config.toml
arch = "dit"
model = "class-conditioned image diffusion model"
dataset = "telescope images of galaxies (Galaxy Zoo DECaLS)"
train_examples = 88335
image_size = 48
horizontal_flip = true
conditioning = "class"
objective = "v"
cond_dim = 256
targets = ["bulge size"]
num_classes = 4
cond_dropout = 0.1
norm = "layernorm"
hidden_act = "relu"
mlp_ratio = 4
head_dim = 32
fused_qkv = true
qk_norm = true
inner_norm = false
patch_size = [6, 6]
layers = 10
width = 192
positions = "learned"
optimizer = "adamw"
learning_rate = 0.0013
beta1 = 0.95
beta2 = 0.999
eps = 1e-08
cautious_weight_decay = true
max_steps = 10600
batch_size = 64
epochs = 7.7
lr_schedule = "cosine"
final_lr_fraction = 0.1
warmup_steps = 530
weight_decay = 0.2
Rows from block 5 of a small class-conditioned image diffusion model, named by matrix and row number. Rows with one number belong to one neuron. Each number is 128 + 32 x the weight over its row's rms, rounded and kept within 0 to 255. All counts start at 0. Numbers have three digits each.
Before each neuron's rows are labels from the 100 images, of 14976 (inputs lightly noised), where the neuron reaches its highest value: "patch colour" is the nearest of a few named colours to the mean colour under the peak. Only what is clearly more common there than usual is listed. The data: telescope images of galaxies (Galaxy Zoo DECaLS). In brackets: how many of the 100.
# fc1: MLP up (model.blocks.5.mlp.fc1.weight, 768x192), inputs 96-191
# fc2: MLP down (model.blocks.5.mlp.fc2.weight, 192x768, transposed), outputs 96-191

patch colour: brown (40)
fc1.394:071153147151109134169131163102125138163071082069148115115199104086110184160147143117131083123151112156138102129183129089122092140108109126128139099099135110093076095159105115143086127098141094217149152115059157140109138078153078125125165058168098107171081149114181141117114139103135170119
fc2.394:145157111115137129134175086151139143127095143110111146146148097112108207142198078106157096153135147088133093145199117117133113142139175119147157123078132109091103076096139113141193134127145155106133078148194098108183121165127184139161087136144139128250076135046104142121106111145124173153

patch colour: brown (71)
fc1.669:116090180110135122130141149104123127151177132100114129180072172150115183107106062075167146091127087134094105138084031129102116114121118101125092129149111223091114162113099139121172117187109114124142155117120150116191118139126096131146126123141104167090119107158101036124144096110156116144
fc2.669:156181118131112145154117128139130120146113189118106101156119137139159095112064169176130131141112073122097150143118159143085125121140134175116162122138118147197136153137132168087126111172128111099164140163088117103160090103143152138066094113116076182141089138126150106128156091099114136143

patch colour: grey (43); brown (33)
fc1.256:158153155125143144143110121114151111167133118118126087200130122128132052096131139126138209120144154155145127161166075160113178161124121165142089167094122099142125071148091134115161165107123145083072157054073129098101087121093071128140120126124188137149170123167119165177113122109147118124
fc2.256:111146087144117120085130159117159056162119120133161114154151182139121195124115182138177080109143157111129059102231105119148165115145125167142132114085168086151148146130125150120132140092140138177070086105174089107105130145141101115155136112123092141157133093114136103150163109116129157124

patch colour: grey (81)
fc1.243:109103077163135142162147115156147088129086161170125191048153103196126078149087160149084088152185148123125135147032110153121181065127127145138148126136124133086121138096172134114062129164127116198038121133123115126102141132170139169062125116121135128108133119107082122111167125136132132114
fc2.243:112121105087112147116116133119172060135135183102144188141098124067152152164110116109108138107148154117153140111047177090120098109111129120123078129160151130124145138138096123151054158150144118108006085171131126180128064100096113157115146141100141153093112087181155147093099163145160087111

patch colour: pink (84)
fc1.190:139134156135145144123182124105077139136217157116131151131107165210103091148197119165096121141086089153142146104131178133116177116115112114127127131104070158094151163122082082106117125177156126132114159167184159138116122167104120118195134136108192118088082097131137080138167120116135128113
fc2.190:110137130178064131079157107120124164161209119120161098117174082150050086145089141160205122153124063105143101131129052153122157164147133154107119147123162116139181138101146113134165079123151149136070099099104163127144094151119117129085087166159078118073086102105184099109167135140110119135

patch colour: pink (58); grey (30)
fc1.744:107121114111131133106104122189136148158131100132101119154148103178147102116103114156139131144140145134159119145108106108196117149173118138082146163132120151138187134158164102106154109169180083140144111130155150037136144140091112188182120160179134122051134103119056139120147120140115068137
fc2.744:037122150109066149134097138185131187142147162151096113093139142182121086134132113124106150106117126158168139127128161102099127152136081134172140179120170094156162108179121085120121153150132149132101124198074183141128149099151094101051137124085135083043117113085107112115147154127110149081

patch colour: pink (76)
fc1.220:198134136106183109146095169126103146113130151153133086207085089076131108132140087094207141136096166093115165096148095109152116128142123168085128099144157109116164178085099138153156111134150107139110148152120158104117140170114128183203064155125143092130122076108070122128107170120137128133
fc2.220:086124101137053155154151161129112140105134124117126135042135149186141106111148150130209119141107154132146124088125208076147116122117141096102107130138157092141159121142100133136163095132118156104081086143108112128072123073097144135033180159145141138158153079167138085070086110126091146115

patch colour: brown (65); grey (33)
fc1.526:133152079146164127209140163133126156175232150085100105121133116119117154100091135121156106147123142100088114085099142159077139170122143133114150131127166107177140085135121143128134101113112153124156095123123116080063062099155086081124131113219114158144104087141105174148191091142123134076
fc2.526:086087108183098128219155111159132137137181159181139154166176127139111174143125142113144163079152118161154103088104077177151129138143180085152165092121114095137142196128126181127067136138105103115210119101143116115155146152127139106146094134094127161187144122093163176152159108116132101095

patch colour: pink (86)
fc1.121:142126117162131091134116120130128096130115111189095166117106111149140097142139171129069152109094084118146144131137127173125128134126173125140140136104119087137149186076173133117100154148147095151002164134188136108131169133115130121049085166123132101072102078124071106188169119116174124130
fc2.121:125134130135113159144133125122155096115120139105115153167127131091103160113132136159106160100124121111149146122114145140136127124112147127162112116129131180107135107119096147111096109115130155086000094069099132120131109079140126117184120132100115126053144098154148138125114127132158133098

patch colour: pink (74)
fc1.58:191122141128139175088138140124122137148164150157117157139087106182073147103130136168093104100097113170118150075112102175178160142103128181122107119091121176116108201099103157160146132182135130132080171204185166111146157152096156139152097164141132122056099085118050069098108176092138103182
fc2.58:081105106132063177096139160129131134154175133112141086110093069101111153166127138146164088121124076102117138154127162153122165137093151087137061089121171132133140101171127122170133121165121125104000109085145162120116138017131106139142194105113092142058147077122139132091110109159118123138

patch colour: pink (65); grey (30)
fc1.387:145114064141166141125118094162141108121113140142144131123143106105112151163100116091102126132107107116111159108138153129162053143151138167125178132119123081106143179085106148168153152139182103177140130130129120105139153154130153136135076145038044098137131087167053131119164164112145118156
fc2.387:072109140133094102110127134119151098145150147072132159132101144152097165121125091181102123141077164088131150112150142168172094106114158088167112092158161192199162079154194121128103100106133179123088129144119130092076128062094142149109139166121088142136130089208159156089167113161079144127