From a checkpoint of a small class-conditioned image diffusion model: arch dit, layers 10.
Rows from block 2 of a small class-conditioned image diffusion model, named by matrix and row number. Rows with one number belong to one neuron. Each number is 128 + 32 x the weight over its row's rms, rounded and kept within 0 to 255. All counts start at 0. Numbers have three digits each.
Before each neuron's rows are labels from the 100 images, of 14976 (inputs lightly noised), where the neuron reaches its highest value: "colour at peak" is the nearest of a few named colours to the mean colour under the peak. Only what is clearly more common there than usual is listed. The data: telescope images of galaxies (Galaxy Zoo DECaLS).
# fc1: MLP up (model.blocks.2.mlp.fc1.weight, 768x192), inputs 48-95
# fc2: MLP down (model.blocks.2.mlp.fc2.weight, 192x768, transposed), outputs 48-95

colour at peak: pink; white
fc1.492:043129172111085155145078115124104125055121103154150110110109099150156141134176155110135142109140114154128118090157106119113049128083100137126093
fc2.492:150135031099105136136127127103174132157104130130141123148125100093126120103136117134149142139138106158122157174126129124119110122128105089155127

colour at peak: grey; pink
fc1.761:114143147136111156097107163110132144082133107078140037122091122157124181166137127088114117116149118238148114091131154190157131110076131120168133
fc2.761:149105036084115148097105120070174143184126175113107127165131108096140153111197156118133123117098136150146129178138096087095128122095116089083159

colour at peak: grey; pink
fc1.525:045143176068176139137111100115059093066154137109145133112085105179077125128159188140108153074100147110142155052085153164095102150130105170153103
fc2.525:075090079099138125125107118130181177133113109135087151140108092108126121108156138119120084174163107127137110154114141135139138143131119140135150

colour at peak: grey
fc1.737:093165165121089155152154123175161137089100139127181115115152140161069087119102126137093089121121146141164170128121106128141111171105135104137131
fc2.737:181129152104140122109098132076146119175103169148142181164157169129143141053154137106076095123118090105157088132120157127137146132074133111176126

colour at peak: pink; white
fc1.401:097166185152069130122148179121208190133111108111117091131129155086124123077112129127077119132111118190172118069138130119160110147107129163118102
fc2.401:180154000081089147140132114153174159160130125126126138150125140116116137095162119136064114135117130142107175181116161132111128149105134119131141

colour at peak: pink; white
fc1.63:015137150149009120101104080132095173095135152170156137115070100140101135132155134052037150097096121138155156112134161114150150160125120091139162
fc2.63:080136019122103108156128147146097148169147151144124152124151116139139128159135131118129255144147125121134138186163143143149142128115122086113124

colour at peak: grey
fc1.549:112141178082122175105125152136158140090149136078157084147132167134112141141145176091172051103173101157173120101142098151138131214106131153126124
fc2.549:147100124037120158103081128068188179161137162132096100159161124126110143118142114091130108097104115166133077136120116129142148139104173115132101

colour at peak: brown; grey
fc1.46:120130135125117084128127153145154131103175106154158112139114151129076158105181150150102082134165138104121116088127155136068093105120125109179145
fc2.46:176076092132129125147159080078107135176077115104121126114134091107118152162141125153120087168129174162105110182094136147186132164104119130140106

colour at peak: brown
fc1.693:079115149172128167095143149165108085124120116103098119074126119130092176139166140100140121113216180111111121149112124128106129100115181166102100
fc2.693:123100136141087105086146195210115152102139104137236146096092153092116157106156153134094160125196182148104120129123124126176096144147106089143153

colour at peak: brown
fc1.475:086090128119097150129209143136106108069174119128083113112124096110083113136136129135181089191149137154093175160141115135135120132133061148133139
fc2.475:133132110100109174165206132174143121092134128191139086123116126096079109168156147082168183156136159049137151129148126100132177109155124158140155

colour at peak: grey
fc1.682:048075192122082150126077164164141130135168157164104061115125144089131093135106127134122153112139139119125155114141102169124121113083122123115146
fc2.682:108131000111127111151123112123145123138155105126116099124093137130067092124129110140135156182146146156126130106129102161163136168116116143114144

colour at peak: brown
fc1.149:107133175135084121082074112130166177166104129142122131129113062130161146094176135101125073079131078201115149140156115108144036168097055130195080
fc2.149:146141080101154193128111109098157131123154120059184120142113069175043162083186128110160173101192137068138133167162161156161112094101134118084180

colour at peak: brown
fc1.345:138129189103157144111121133152178143158136127124156089119151071119105088197145111123076092106074133187167100197109141179145111129142152063167135
fc2.345:200117100090128121050146166162132125102112095061178136072142129129151155190093100178120126196117128107072139122146185114126134101132140165101101

colour at peak: grey; brown
fc1.657:105177155131093050072125144104101133085110147183064044142074099161100122117151143125141128086120139130133153068147108122094105113109071148125146
fc2.657:171146070086098130157112109097191148193091130138098142114146081116164137157133135159113165137116097150153080177108142099161116157098108117122102

colour at peak: grey
fc1.644:061066127096096135093162114204102085096138160110113082086136135060087119111157181065151132135147084122154129126110163122097143136128138076108121
fc2.644:097135029145138185116130092114112143151093170185116157166127125105169161156119133094161150118166116146132127164149155122145123083107126106112162

colour at peak: pink
fc1.159:139134192110045086119136112132105140053166156178127088124064114144097146131147166181119113118092153185151141105181103173139121136106126150171169
fc2.159:177107032094075156130105122089140109239137130114144138142130090137114110117156154115139177128118124140138116179152156121161173150090141115139113

colour at peak: brown; grey
fc1.680:061100128108100155173182152125082113127191165121146062127102159095146097089152132107156133113079133114118106096114084072155147095157094103093187
fc2.680:059150128074116129098164085116127161204156091169133082151146136088153119054110180112140171097182175155150101137108115087158122154120093100089162

colour at peak: brown
fc1.268:061196187093072115097148150165162159054147139139096092141135130128157116055147107153092137147117150120111097111125144149178129181153127116162121
fc2.268:127141053062083170067136158114193126184113125103142117134123140137068125053170122120123128083112114135132137143131136083053127108110111106134139

colour at peak: brown
fc1.753:079179146197100101155092130166180188181155117170145139143183101091119097121117087150108128134070114122137095129151155084144079155149171138095091
fc2.753:097166113163079110122125157171144154066113114126171111142115153175147115083124143133092089103089146128178135107128132140122102098156111121155131

colour at peak: pink
fc1.236:123093150229056102130132148188170157141148140139145093153167098144107109187096102100126195139113130150150147080197108122108101135116171101151194
fc2.236:189130075112028096076117145113169092175109104091095154132112116120115139206139084100138189099134121147118113145120129096153126098122134103152132

colour at peak: grey; pink
fc1.470:103131145089129103120113169109114131117150113146145075129121126103085166133126134126136111119094145109171149085142173171151068170092110118104197
fc2.470:125118071122109115145115067122143142165100134116157136089145089084138118132174134113142091161166099129113142174135124107145152137102112132134152

colour at peak: pink; white
fc1.212:027156123163054161111179095136166123159109100112134143144075100125132092157110088164104111156135111105085116170161109131177129072110140161130135
fc2.212:086151057135081144135151147155125172115128143158095142160107137146131099171124144135118149122136147134166154101160129117102101150119122120095172

colour at peak: brown
fc1.337:127063158166114176159145168162169151120177075116114121127143108135121108186189100073145121119124187141111164128134106144053122060091159077101088
fc2.337:124050120181214165163156149158140098117079113154158134116137143097137103113183109110158090114152151132077136128132108114188110156121124160127161

colour at peak: pink
fc1.615:094116168168073151126124167129117153124136110147118096190178103141104128143131113086084139155079177100155142159105113110134073094181172118145123
fc2.615:137183037154060131125148117173145073091128136125167107104121208148141110153120126209113128165087167052089157070157164139111102130150124132127166

colour at peak: grey
fc1.97:083115141112096130094105122141121113135131165136147106078116191140093163184104128079113020084202155100109116133150142152088118116096138120149103
fc2.97:173086096146161153125139106116119122138094114171111161147106121115117118164132137166129000124105139090179125122164156123174137122136133144134122

colour at peak: pink
fc1.190:063122185163072075119102118099148131073120118160125131117097143157131149154118183100086148148121149192119102071159099137170097145129101136142140
fc2.190:158121035045124206116125134114184169186157138149114115150140124105139106136147107113056207137145116166150121152109213160122152144123118101116106

colour at peak: brown
fc1.692:144154170122138153142100158170112136159123148061162159144122154141103075065092151084083059100104136177125127118125081116219138182157153138113175
fc2.692:145145079117117070125113162128129153074111161160135116126142096167156059067101156146162128091103133155127134168102156092083160092083083102163119

colour at peak: grey; pink
fc1.638:017162160180124090162118124150149091117112097157116128128118082076118115125154172084126085172103077125096173126120110075133108083109132116140144
fc2.638:075145000133100058161144087140109120141101129160131154120096126118166134154106079133141117219114086091202127139174122147151142164152093099132122

colour at peak: brown; grey
fc1.559:120129112194134159099105137158119114104141136142135134107058096118142148130140163160075092085134107193114168099160103112094089122088149157115166
fc2.559:198113157112124143129080107116130092129107171136153134129129123103091194129166155107108084109132153157118051167126088117115114151169109132101110

colour at peak: pink
fc1.220:134104185149142130139120131109164142121143088135100114131108095189086159165161149110152135178124130152178163096149075115111121115104140124118201
fc2.220:179129069119183134095083126122181107200124144146097176122153104121146149136122104109124128087108165138157096127097187089102184141094157131137138

colour at peak: grey
fc1.327:093163255131079093135102148117094167042163124148153101111106136153119105104152081132099192132100170168147154112121074120120101129126152140134135
fc2.327:092118059066127136119123110152166165226138126124114109138154116150096123042171118093105166147114123132129128151104110129102128132131117115116096

colour at peak: grey; pink
fc1.432:120163133169037148141104146200093150162084122089125134126142112115121051148104100138090142160095159136138098121133063080158082188162147126143137
fc2.432:074158072138031096126145149172139123159126136117129125126149139132134109113142118128072231135123112132120132163135080131068125123104137148097133

colour at peak: pink; grey
fc1.553:032104130111121166140128131192122155147124118114090138150094108127122092124119092149084130138101124135094133145133108137126149112092168145159130
fc2.553:135127070141150123135135149122139110094140142135133108124135116122104109139152151154118149198118125137094108099188122154147125138149122127101155

colour at peak: grey; brown
fc1.471:151115160134093111125118153092105157075180092172116129110124164095091093065155118160105184106137102164137115049124099095118120115131174144158161
fc2.471:112109052122109087114115122110153095239093140098132101114143118134089155051185136125128149110130116129099150205136109113114145127145137137133084

colour at peak: grey
fc1.436:040148171132082109123090056097166176094152090142123115146098165133121104109168127085086129146127116143126150078173113105116109170137133178085141
fc2.436:109122008100036129136132149155173130202111142111142127159107128113091131055129114130119141117124161116130154179115109109119101114124124131169146

colour at peak: brown
fc1.420:101143116176103144092146150163153136095119171149091125152148175136134113119116138070089116114108088199127154088153065154139130120136163131171148
fc2.420:140114160078089137140136143110140117230136111096117102130118160146117103103145123144055249164144156128115138198134168121116137141142147078085122

colour at peak: brown
fc1.339:077189104129148165134112131149138122153073113154127108098156102196116165135165192150160111166081151124182204113101137083080106139125112116164176
fc2.339:117086172146157150160160127114097168161093138125115128115137120194143113144058107126142146176132116143080094103123140103110156139146137124164149

colour at peak: grey
fc1.210:075131178101077121108085134102141134067146118146182084157095140165097153157160153086111134088120125128153175123142137168134133146058104116132137
fc2.210:128111032005112165129113105092167156193110131131119160181169109107125138123151144106122191131131148151168093126124144136156143143055126084127112

colour at peak: grey
fc1.77:100083142091167186127116126119094131093138145082154125084125124170087174251161105075148104116110170150155153110085130165148137142118115098136165
fc2.77:128144118112214144102129073106183135111116118113091166136142110114144161183131139057157064133151118138141157130121135119089123112132129115144131

colour at peak: brown
fc1.621:136182106118105112101094129091116173162083137119115098057132122164179109162151136143112102118128153124103143077110163159130097149116102044106135
fc2.621:205115118156106148171112116122102143133119105104171106091161138140183198158096149119144164151128080099135094098144162094150147113138130133088144

colour at peak: brown
fc1.102:132084110158121115161193083132124138115166115136123114130092170131131157118134132137122110126131115105135209072139112098126152189110134104067143
fc2.102:128056124191153116137105083103100065122087106128152160121134094092161143111172119106133140147134099093125086149118083123160146091142132144177138

colour at peak: grey; pink
fc1.107:105178188191096120111067196140150174125143136128151147095137111164081118164093082079105208102167119141122145095165106099119148166153131112130109
fc2.107:110122105117109092144166105141196138141144126117138084127154158082122103137177111115097185137141108142128117166098077146129131140146097147143131

colour at peak: brown
fc1.734:117160110095142167137151149114121125091125105104185094162101161165118148159218188121150113093173122132119128095174127108161121088068079115135151
fc2.734:159136188124142120126110115082127150220097145116131168156142040091138155163150157162137131083126088178169115180097142125172131123090129087087090

colour at peak: brown
fc1.120:105127134195130132107141125139108110101115130124052065131130110133111174099158156117082165069059106136138138160138122180144132103082132101127096
fc2.120:186065145077125199168146131068127114149098077108112114108149090112155160117149134106109190159189164135127077124126171132184118115136129091169151

colour at peak: grey
fc1.441:102113161102098149113107138123088153076102155118072047154150185080066117128099121106176081166150119159092115082105080093086152111163085154118071
fc2.441:126155072070131135145097112102169139151140122108061084160127135085131130155155166095149089109107081106187158165156183101079112114097137137141102

colour at peak: pink; grey
fc1.251:059124138134107127111171110133193103102148104132144127123071124139149141152161120119124138100110102145101157100140120121068100115111123088140121
fc2.251:143093098149095133151140114124150107200106120143124137138144110127134115119147130113114188122129113138138088168120164115157119156114159084138134

colour at peak: pink
fc1.317:053143164106078119137117179112160159131142151121098122102093072121124110139136156131046145118136100156094114155170136159134104121136157078162082
fc2.317:170135083142109132112143136163132123125160137159126125134155116121123110124125158139102189150126102142131138096147143126136139165155153097116114

colour at peak: grey
fc1.701:061093161097126144100132158148152101108135143129114098162082129159112120150192114086141165129124101096143165129086162156081127128071086156093103
fc2.701:120106073082129152104106069077197158163097131129049115150121138096139145175150120089146188162158125117171061100106163143166152131072145111129150

colour at peak: pink
fc1.577:051119167129071123159116154109109160135140113109165170116172141106136071106163108086130134155097148131174129140101117116118094198134171120160154
fc2.577:123140036109086104147101102173159161131135134154163132151123136144127105100140115107123184130121122127120098120127044157089103134114133119158144

colour at peak: brown
fc1.228:107105140139095151125167094089104144125141082164090148154177169074184071057115119045094109114145163129106105105148125144154145106112125067164113
fc2.228:110118091125141141102129128081136162106081083124142107151118125176125110080140182099082179168117098110126189109091108122093150141094129110112112

colour at peak: pink
fc1.487:046152138127049127092142126115151106060126107108089103103102148111126085123106111121124099169142127158114121107144125161173064129164128132144155
fc2.487:133155032155114108131155174177131135187105127140116123110144114129137131134165139139093163124140120164132137199140123115102130093158134114134117

colour at peak: brown
fc1.191:077127103177040130097086116147135172135102129123119150186090073094130129154113165111129129139118170124133063159163100107199141123115162143112122
fc2.191:173155040108047128089090182167147094158148122162176118147131129153157085092094137124078234130142117146103143131139131096080122141166123129077112

colour at peak: pink
fc1.415:075163131159079151151149157188138112140098089092119166107151097124140065139065121142104113137111162154138099126095089083130052168186168081190114
fc2.415:095148063137081084151140136154118132067099151123157120137128113170154128147125154129090142120132125125107174159151095149135110157115121112143101

colour at peak: grey; brown
fc1.442:107130194099156162132120144130129123095122109074131126133089150181123143158134140087157039084151153206154126089159153145132101223135124145159097
fc2.442:142130117041174170126133140132157202111130112106101107131139074134141128168133131136117070123125108160143053141096163147096117081072150126152116

colour at peak: pink; white
fc1.379:091135227125080124117160157168141073067125118109143122100117160114136107088129145090114136135126110131118158134146147094122150166088085133145133
fc2.379:143110051050117104128118099089206128177107124122110145173132136114104158067151100117115126116125116102141148129097123108111118144132128108160136

colour at peak: grey; brown
fc1.735:083122149149122095160122146096166168175142131145107101172123053121145093116099106118169133112111094137077104158128106126106118091134128193106063
fc2.735:123179120106130108164130163187160097082114112108140094123114128166101121114135128154136036127132179090161123083104167130156133110127118156175170

colour at peak: pink; grey
fc1.673:096123192113114156158179147109172075143128147102148146142019150101218137102094178098157087105121151116111133141077126112101141089123137153138159
fc2.673:142150000057125127149131130160164112106136120105116161137147172105116120088147113135117122110135144102125137084110125049105147142101141099118174

colour at peak: pink; grey
fc1.269:023159130117066116124117182133135136136116125133106136132100074147148108154175100094067156099190117126122110191123114151131133120104091127202159
fc2.269:102134158106098149111116133118129115114137140165127130140160149117108104169128110106160255163139132137107101088159151146135148129133157116113116

colour at peak: brown
fc1.208:145126186104120111083118164112136120031137114148091070135114140152130141154156159142137105085098140143165076080121086152149062087157138129188133
fc2.208:166138087128173117133152145083145172164140115118119110111143085116119112188143153145171130137148070191114092164158125113164156102184136118098127

colour at peak: grey
fc1.304:147113188172098126133161142129102118122161090144128129118222138129088121081143092138153099142144131121138098081091124144115080139130143138122119
fc2.304:113131045163100156124112116124165136108090142123121128127156130152105142179106125126177092151125138120129147179104140124149147100163168111109123

colour at peak: brown
fc1.656:103125170110078115108179134155127181071085130115079104163115082072147131110136143114113133145104108138114138172126145120240117196187118110131127
fc2.656:109124070128209120130109171200154107136118117175182108131096148163141150121148101106213093094126061128125155117158128100030142109172118129135130

colour at peak: grey; pink
fc1.39:146165203205163099117097131130059155175103114110068123076136140131177130180093114179123121073112137114110129159123093142131137126135140123119113
fc2.39:124119077134169103151118098126155106068119129115161143095141097164108127131107140173108060168108128093098113113113132101126162154153139140118174

colour at peak: grey; brown
fc1.125:020124104140172107138136170107110114157153116102144064107115162141116133141082118116213088125137183161141145113115095181105069167136132105134162
fc2.125:104075163138170121115133064118092171104058133144146123108140123169185108177146167106154109159136100111174138200099133141151122135138138127145157

colour at peak: pink; grey
fc1.625:041135126152139120113130109145113164152103118118145092165117116133155119155107135152184030195076169126106135131150137098126152094137173106161198
fc2.625:121113078141078096128146146133184116101130124164117124130132168153123129119109122141100062170145114118189122074101143106098088145199124072167152

colour at peak: brown
fc1.489:085098126145147125185147118148113203118154136159108165125108085139141134157172143116185128161157126189081103144179123165072133060104113124126142
fc2.489:119078158136163109188159125202093053143099126161130106134164121098116095186187143113163199114137115141106126109106103108204113150119153108117144

colour at peak: pink
fc1.585:065133202139104124098110188143121103117099134154180085119097114131062193129156157071126138097131118127139184122127157151155116209106110139133098
fc2.585:170088061071095144125119090128156152136141145164107143145150139085166169135150133118112111138148113143137101117135148118157137111089122108145142

colour at peak: grey; brown
fc1.747:107162181138098125068131161133159132160149151098128084093106127074100169137112140123115063120128088133164134132137134134157107152164140092144105
fc2.747:161122062118138111158115136166117154097132104164151132140117137100145108160120153151090031099125124123155136154112179152073118105120121109140137

colour at peak: grey
fc1.181:085143119171090085139101117122089121139143100153139103159156186179133114133125077031184128146147108142196101103137082109105094193075157159095121
fc2.181:131113047116122136142132123087131160158104131143102139142093122127167127172121125095143118134127138161161145191103121155156134096108112160158119

colour at peak: grey; brown
fc1.722:089125196081082208144113145148105099110096110138146120125100162162154169124190161051132118093134124162179124176141173124134116137101156093173175
fc2.722:108082074055112177119136118100153174157108179153108162202108159085113155103138143113130148122128136156080152114128138101121149141071135080140132

colour at peak: grey
fc1.684:136133128102069148097125130151085178104174152150166082089134174125123157138137084109167107127151170221115117112136064118081075124099133119110153
fc2.684:147103120147070122141163127070163142206086112115117133119105103124115122137130149140170180130146129165139127175156108117139134134100120108095100

colour at peak: pink
fc1.49:109117140132089115142124138088168193089113121114192150109091147087112073111115127128138103141150164168142088125175157109148170104094158126147136
fc2.49:119159010150077108131149121131135124163082140140154129146103088130112135131135158123087198164102132107146166164101084126164134115089141118148093

colour at peak: brown
fc1.617:116116117109078115078095189141120127125152050167101093149090140137132043125080162164107056146084170123110124189121140109160122198149152105158168
fc2.617:181143082124086096139155142162083079084115123124164093091164179162114115108082088158065087147121170113091195071156131166129131191159095194157146

colour at peak: brown
fc1.628:104099151112135144134118115140138103120052059134084153141154132147096159143160048075155078101160086104151155112119141149136117165118143109162091
fc2.628:128147088145171176125150120139114127109117117148112135105121203159136101137135072137162152149155165106096125122155110123115099115113163119124111

colour at peak: brown
fc1.5:114129122117131132176122219062102087137110126047200157101105140129105162143117164119180090166142121140160141151065108098151131143130127077107153
fc2.5:127128143098141125122172069166119174071144183151159164152127163076121119116108140117196100118074101082126137063130151104123118076102144061114174

colour at peak: grey
fc1.509:111134221093093142118098149115121116177165186085124130115085119098100129158104166166116086120099162102189161193114151137102119178123105115152112
fc2.509:172110055073180181100139139084158155129145130177109149139125118113122155172106124163177097155131118152132083111103150119187121122127173140142127

colour at peak: grey; brown
fc1.679:103131223139147114120115167128159125108123100092177075136082171155114122086118132136106051081120124166141168123144158150136124093092145158122115
fc2.679:134102037087226171145102114118176164108162123155121131147144071107116131140138132184152101117123105160130121168110175086140151132111140104128141

colour at peak: grey; brown
fc1.749:110115174086092152117131126168154143094106121144134117131071114116148152138192140105101127147146149180141132173122149153150146198126108134141094
fc2.749:182076121047153197076109118136168128162158159155120133162131168129102122084187121071094141110128091125115145112140130108066130155099130101136120

colour at peak: brown
fc1.48:102170106172139104115112165151153165176140072182088160114159113113150071099083088156116132107166162131148072132135130099135113128158153055146131
fc2.48:085175178127116111123113189154104110102103114107148104104125159177114077119104090139116119128131146137076188120146097164104106123146118159118099

colour at peak: pink; white
fc1.306:074159196142070116131111106167117114122115126131159088131077098112129076130167156121089167136122147111152208154109167208130139158079089130110153
fc2.306:125103037065157124123118119109204143176120137152105143116148119126091136112173093091103143114142106098154129105085108127106135116133130095149126

colour at peak: brown; grey
fc1.764:117147127127141164079149082186088135153080096091081112175089170188162063133173056101096140131105131137106146158113138162157136124088093069095138
fc2.764:187111144095126065117158180134131134079074105118053129104083134149103169114137123101130223142175102134115127129173098133140132075114141113106098

colour at peak: brown; grey
fc1.649:069120126120106151107121128133075112146141155131155104111081068177117172127105236101112106082167125144178151099128084116085091121090108117143107
fc2.649:111110088139136110110175111089082144141118137142142154056155092112162141113145162125137154163133135126158050128168143102169111132096099131148127

colour at peak: brown
fc1.671:112191032167109125040099145164167129186117124121142119116110092132110100146097061133094152152114140173113098144168106117178152097158135138142127
fc2.671:137136180172036118072172148186132099106149127156137076133113154113118118141130154098074134100133122170100124113111086139089107144166107127091137

colour at peak: brown; grey
fc1.235:116125179092114105108114129126128154077138116151113096074116086177164164131171124116080142082206169096121089152095163145104096153121114097154189
fc2.235:154110072094106136082133106092111120202073146113103144134134151116099147070142158120167174131118112102106142103121140132121156160107108114141128

colour at peak: grey
fc1.449:085121127177063165095166104144111188155160102117123160153087097114155109119061118161164117184094115162097118135101118131128173116114132146097123
fc2.449:077133056113056074172143137103123130145156139104126150144075065125152129141186107155132112188134152119132179137112061150153133150141127182090092

colour at peak: grey; pink
fc1.466:072117167161092129152099172138211139101115093129160145180104138124100146088140098103185127132100143181168140097180111162137138166111074184125127
fc2.466:079101111111151107119132118101215114139140165135107167164118104117095121146147130109183131075119115160164129155055112086121115116056168110152123

colour at peak: pink; white
fc1.70:010148162153073125167101100132124142144112125163105114169150129113115133113098159086146109098097087107137152105112111128117082146139167113086119
fc2.70:086102000128109110180128121165152117112120136135144131109127150137124137098139118124130092133104136077140183135126115145132136102150103130147165

colour at peak: grey
fc1.346:103136185142043100112155099122169130046102104124129134131076121136113082091182146136097148153125104167139150143136164147156073160116119158141159
fc2.346:147119015057067153131121139143215149222132120163132092161126123100135142099161120105097173125112128149122134143089131132108125140122118110114112

colour at peak: brown; grey
fc1.468:140146136083150126129155143136197122125131133058173157145148070131140116135173140125121161109143188087122144217137174129079114166105085130139102
fc2.468:187094179106176092122081083090179140150121139145111119150154132131055156093115154081093177107099119091133153091110101121147126094128152141151107

colour at peak: pink
fc1.448:093187157136133126125115153183119164155116095176070113098148135090173109135085139155116132082097098136166084171152166141132084152114174160093130
fc2.448:195101111138127150117138102125164149075152158120113149130124156098078125167122108143102106120152182134126159099130129158160098116133146176116187

colour at peak: pink
fc1.572:083144169160132144113153151171172161127117135138095102158142136113136098105122124121113131176154144095187110192145122099146054153095144203089133
fc2.572:133132066130064152108145160138114123031149113120164096109115168134171113036125099179110097160098089079106199121135144161128124144125125124107166

colour at peak: grey
fc1.296:092173136180137090120083163150128116155103107086149146120145056099146076141114148135134096119122143121111147188090134105172072091101107113140094
fc2.296:143178068090098160159122144142126136028167155129168129126123152141129104140112067160119055160129118090134106071164160132144144180145094138132151

colour at peak: pink
fc1.182:066123105119029093101109132140136084146117048136155098099108100151075128111179113143096131168120126104135195098138101222149105089157116052153101
fc2.182:121157049182113145139150115151128113157124162153124169156115064121134125120092140136057148175116084130164125154153166149086146136070109061155167

colour at peak: grey
fc1.397:111152163158112113134108108107139145048180132087119106174086168124099129109137142085121136131139151137169171103161141097127159122110084124146107
fc2.397:158061164047149139104044117102189101124164142151090128126109131132075127131173138149131092101099146109152135141094120103151148176170141134115128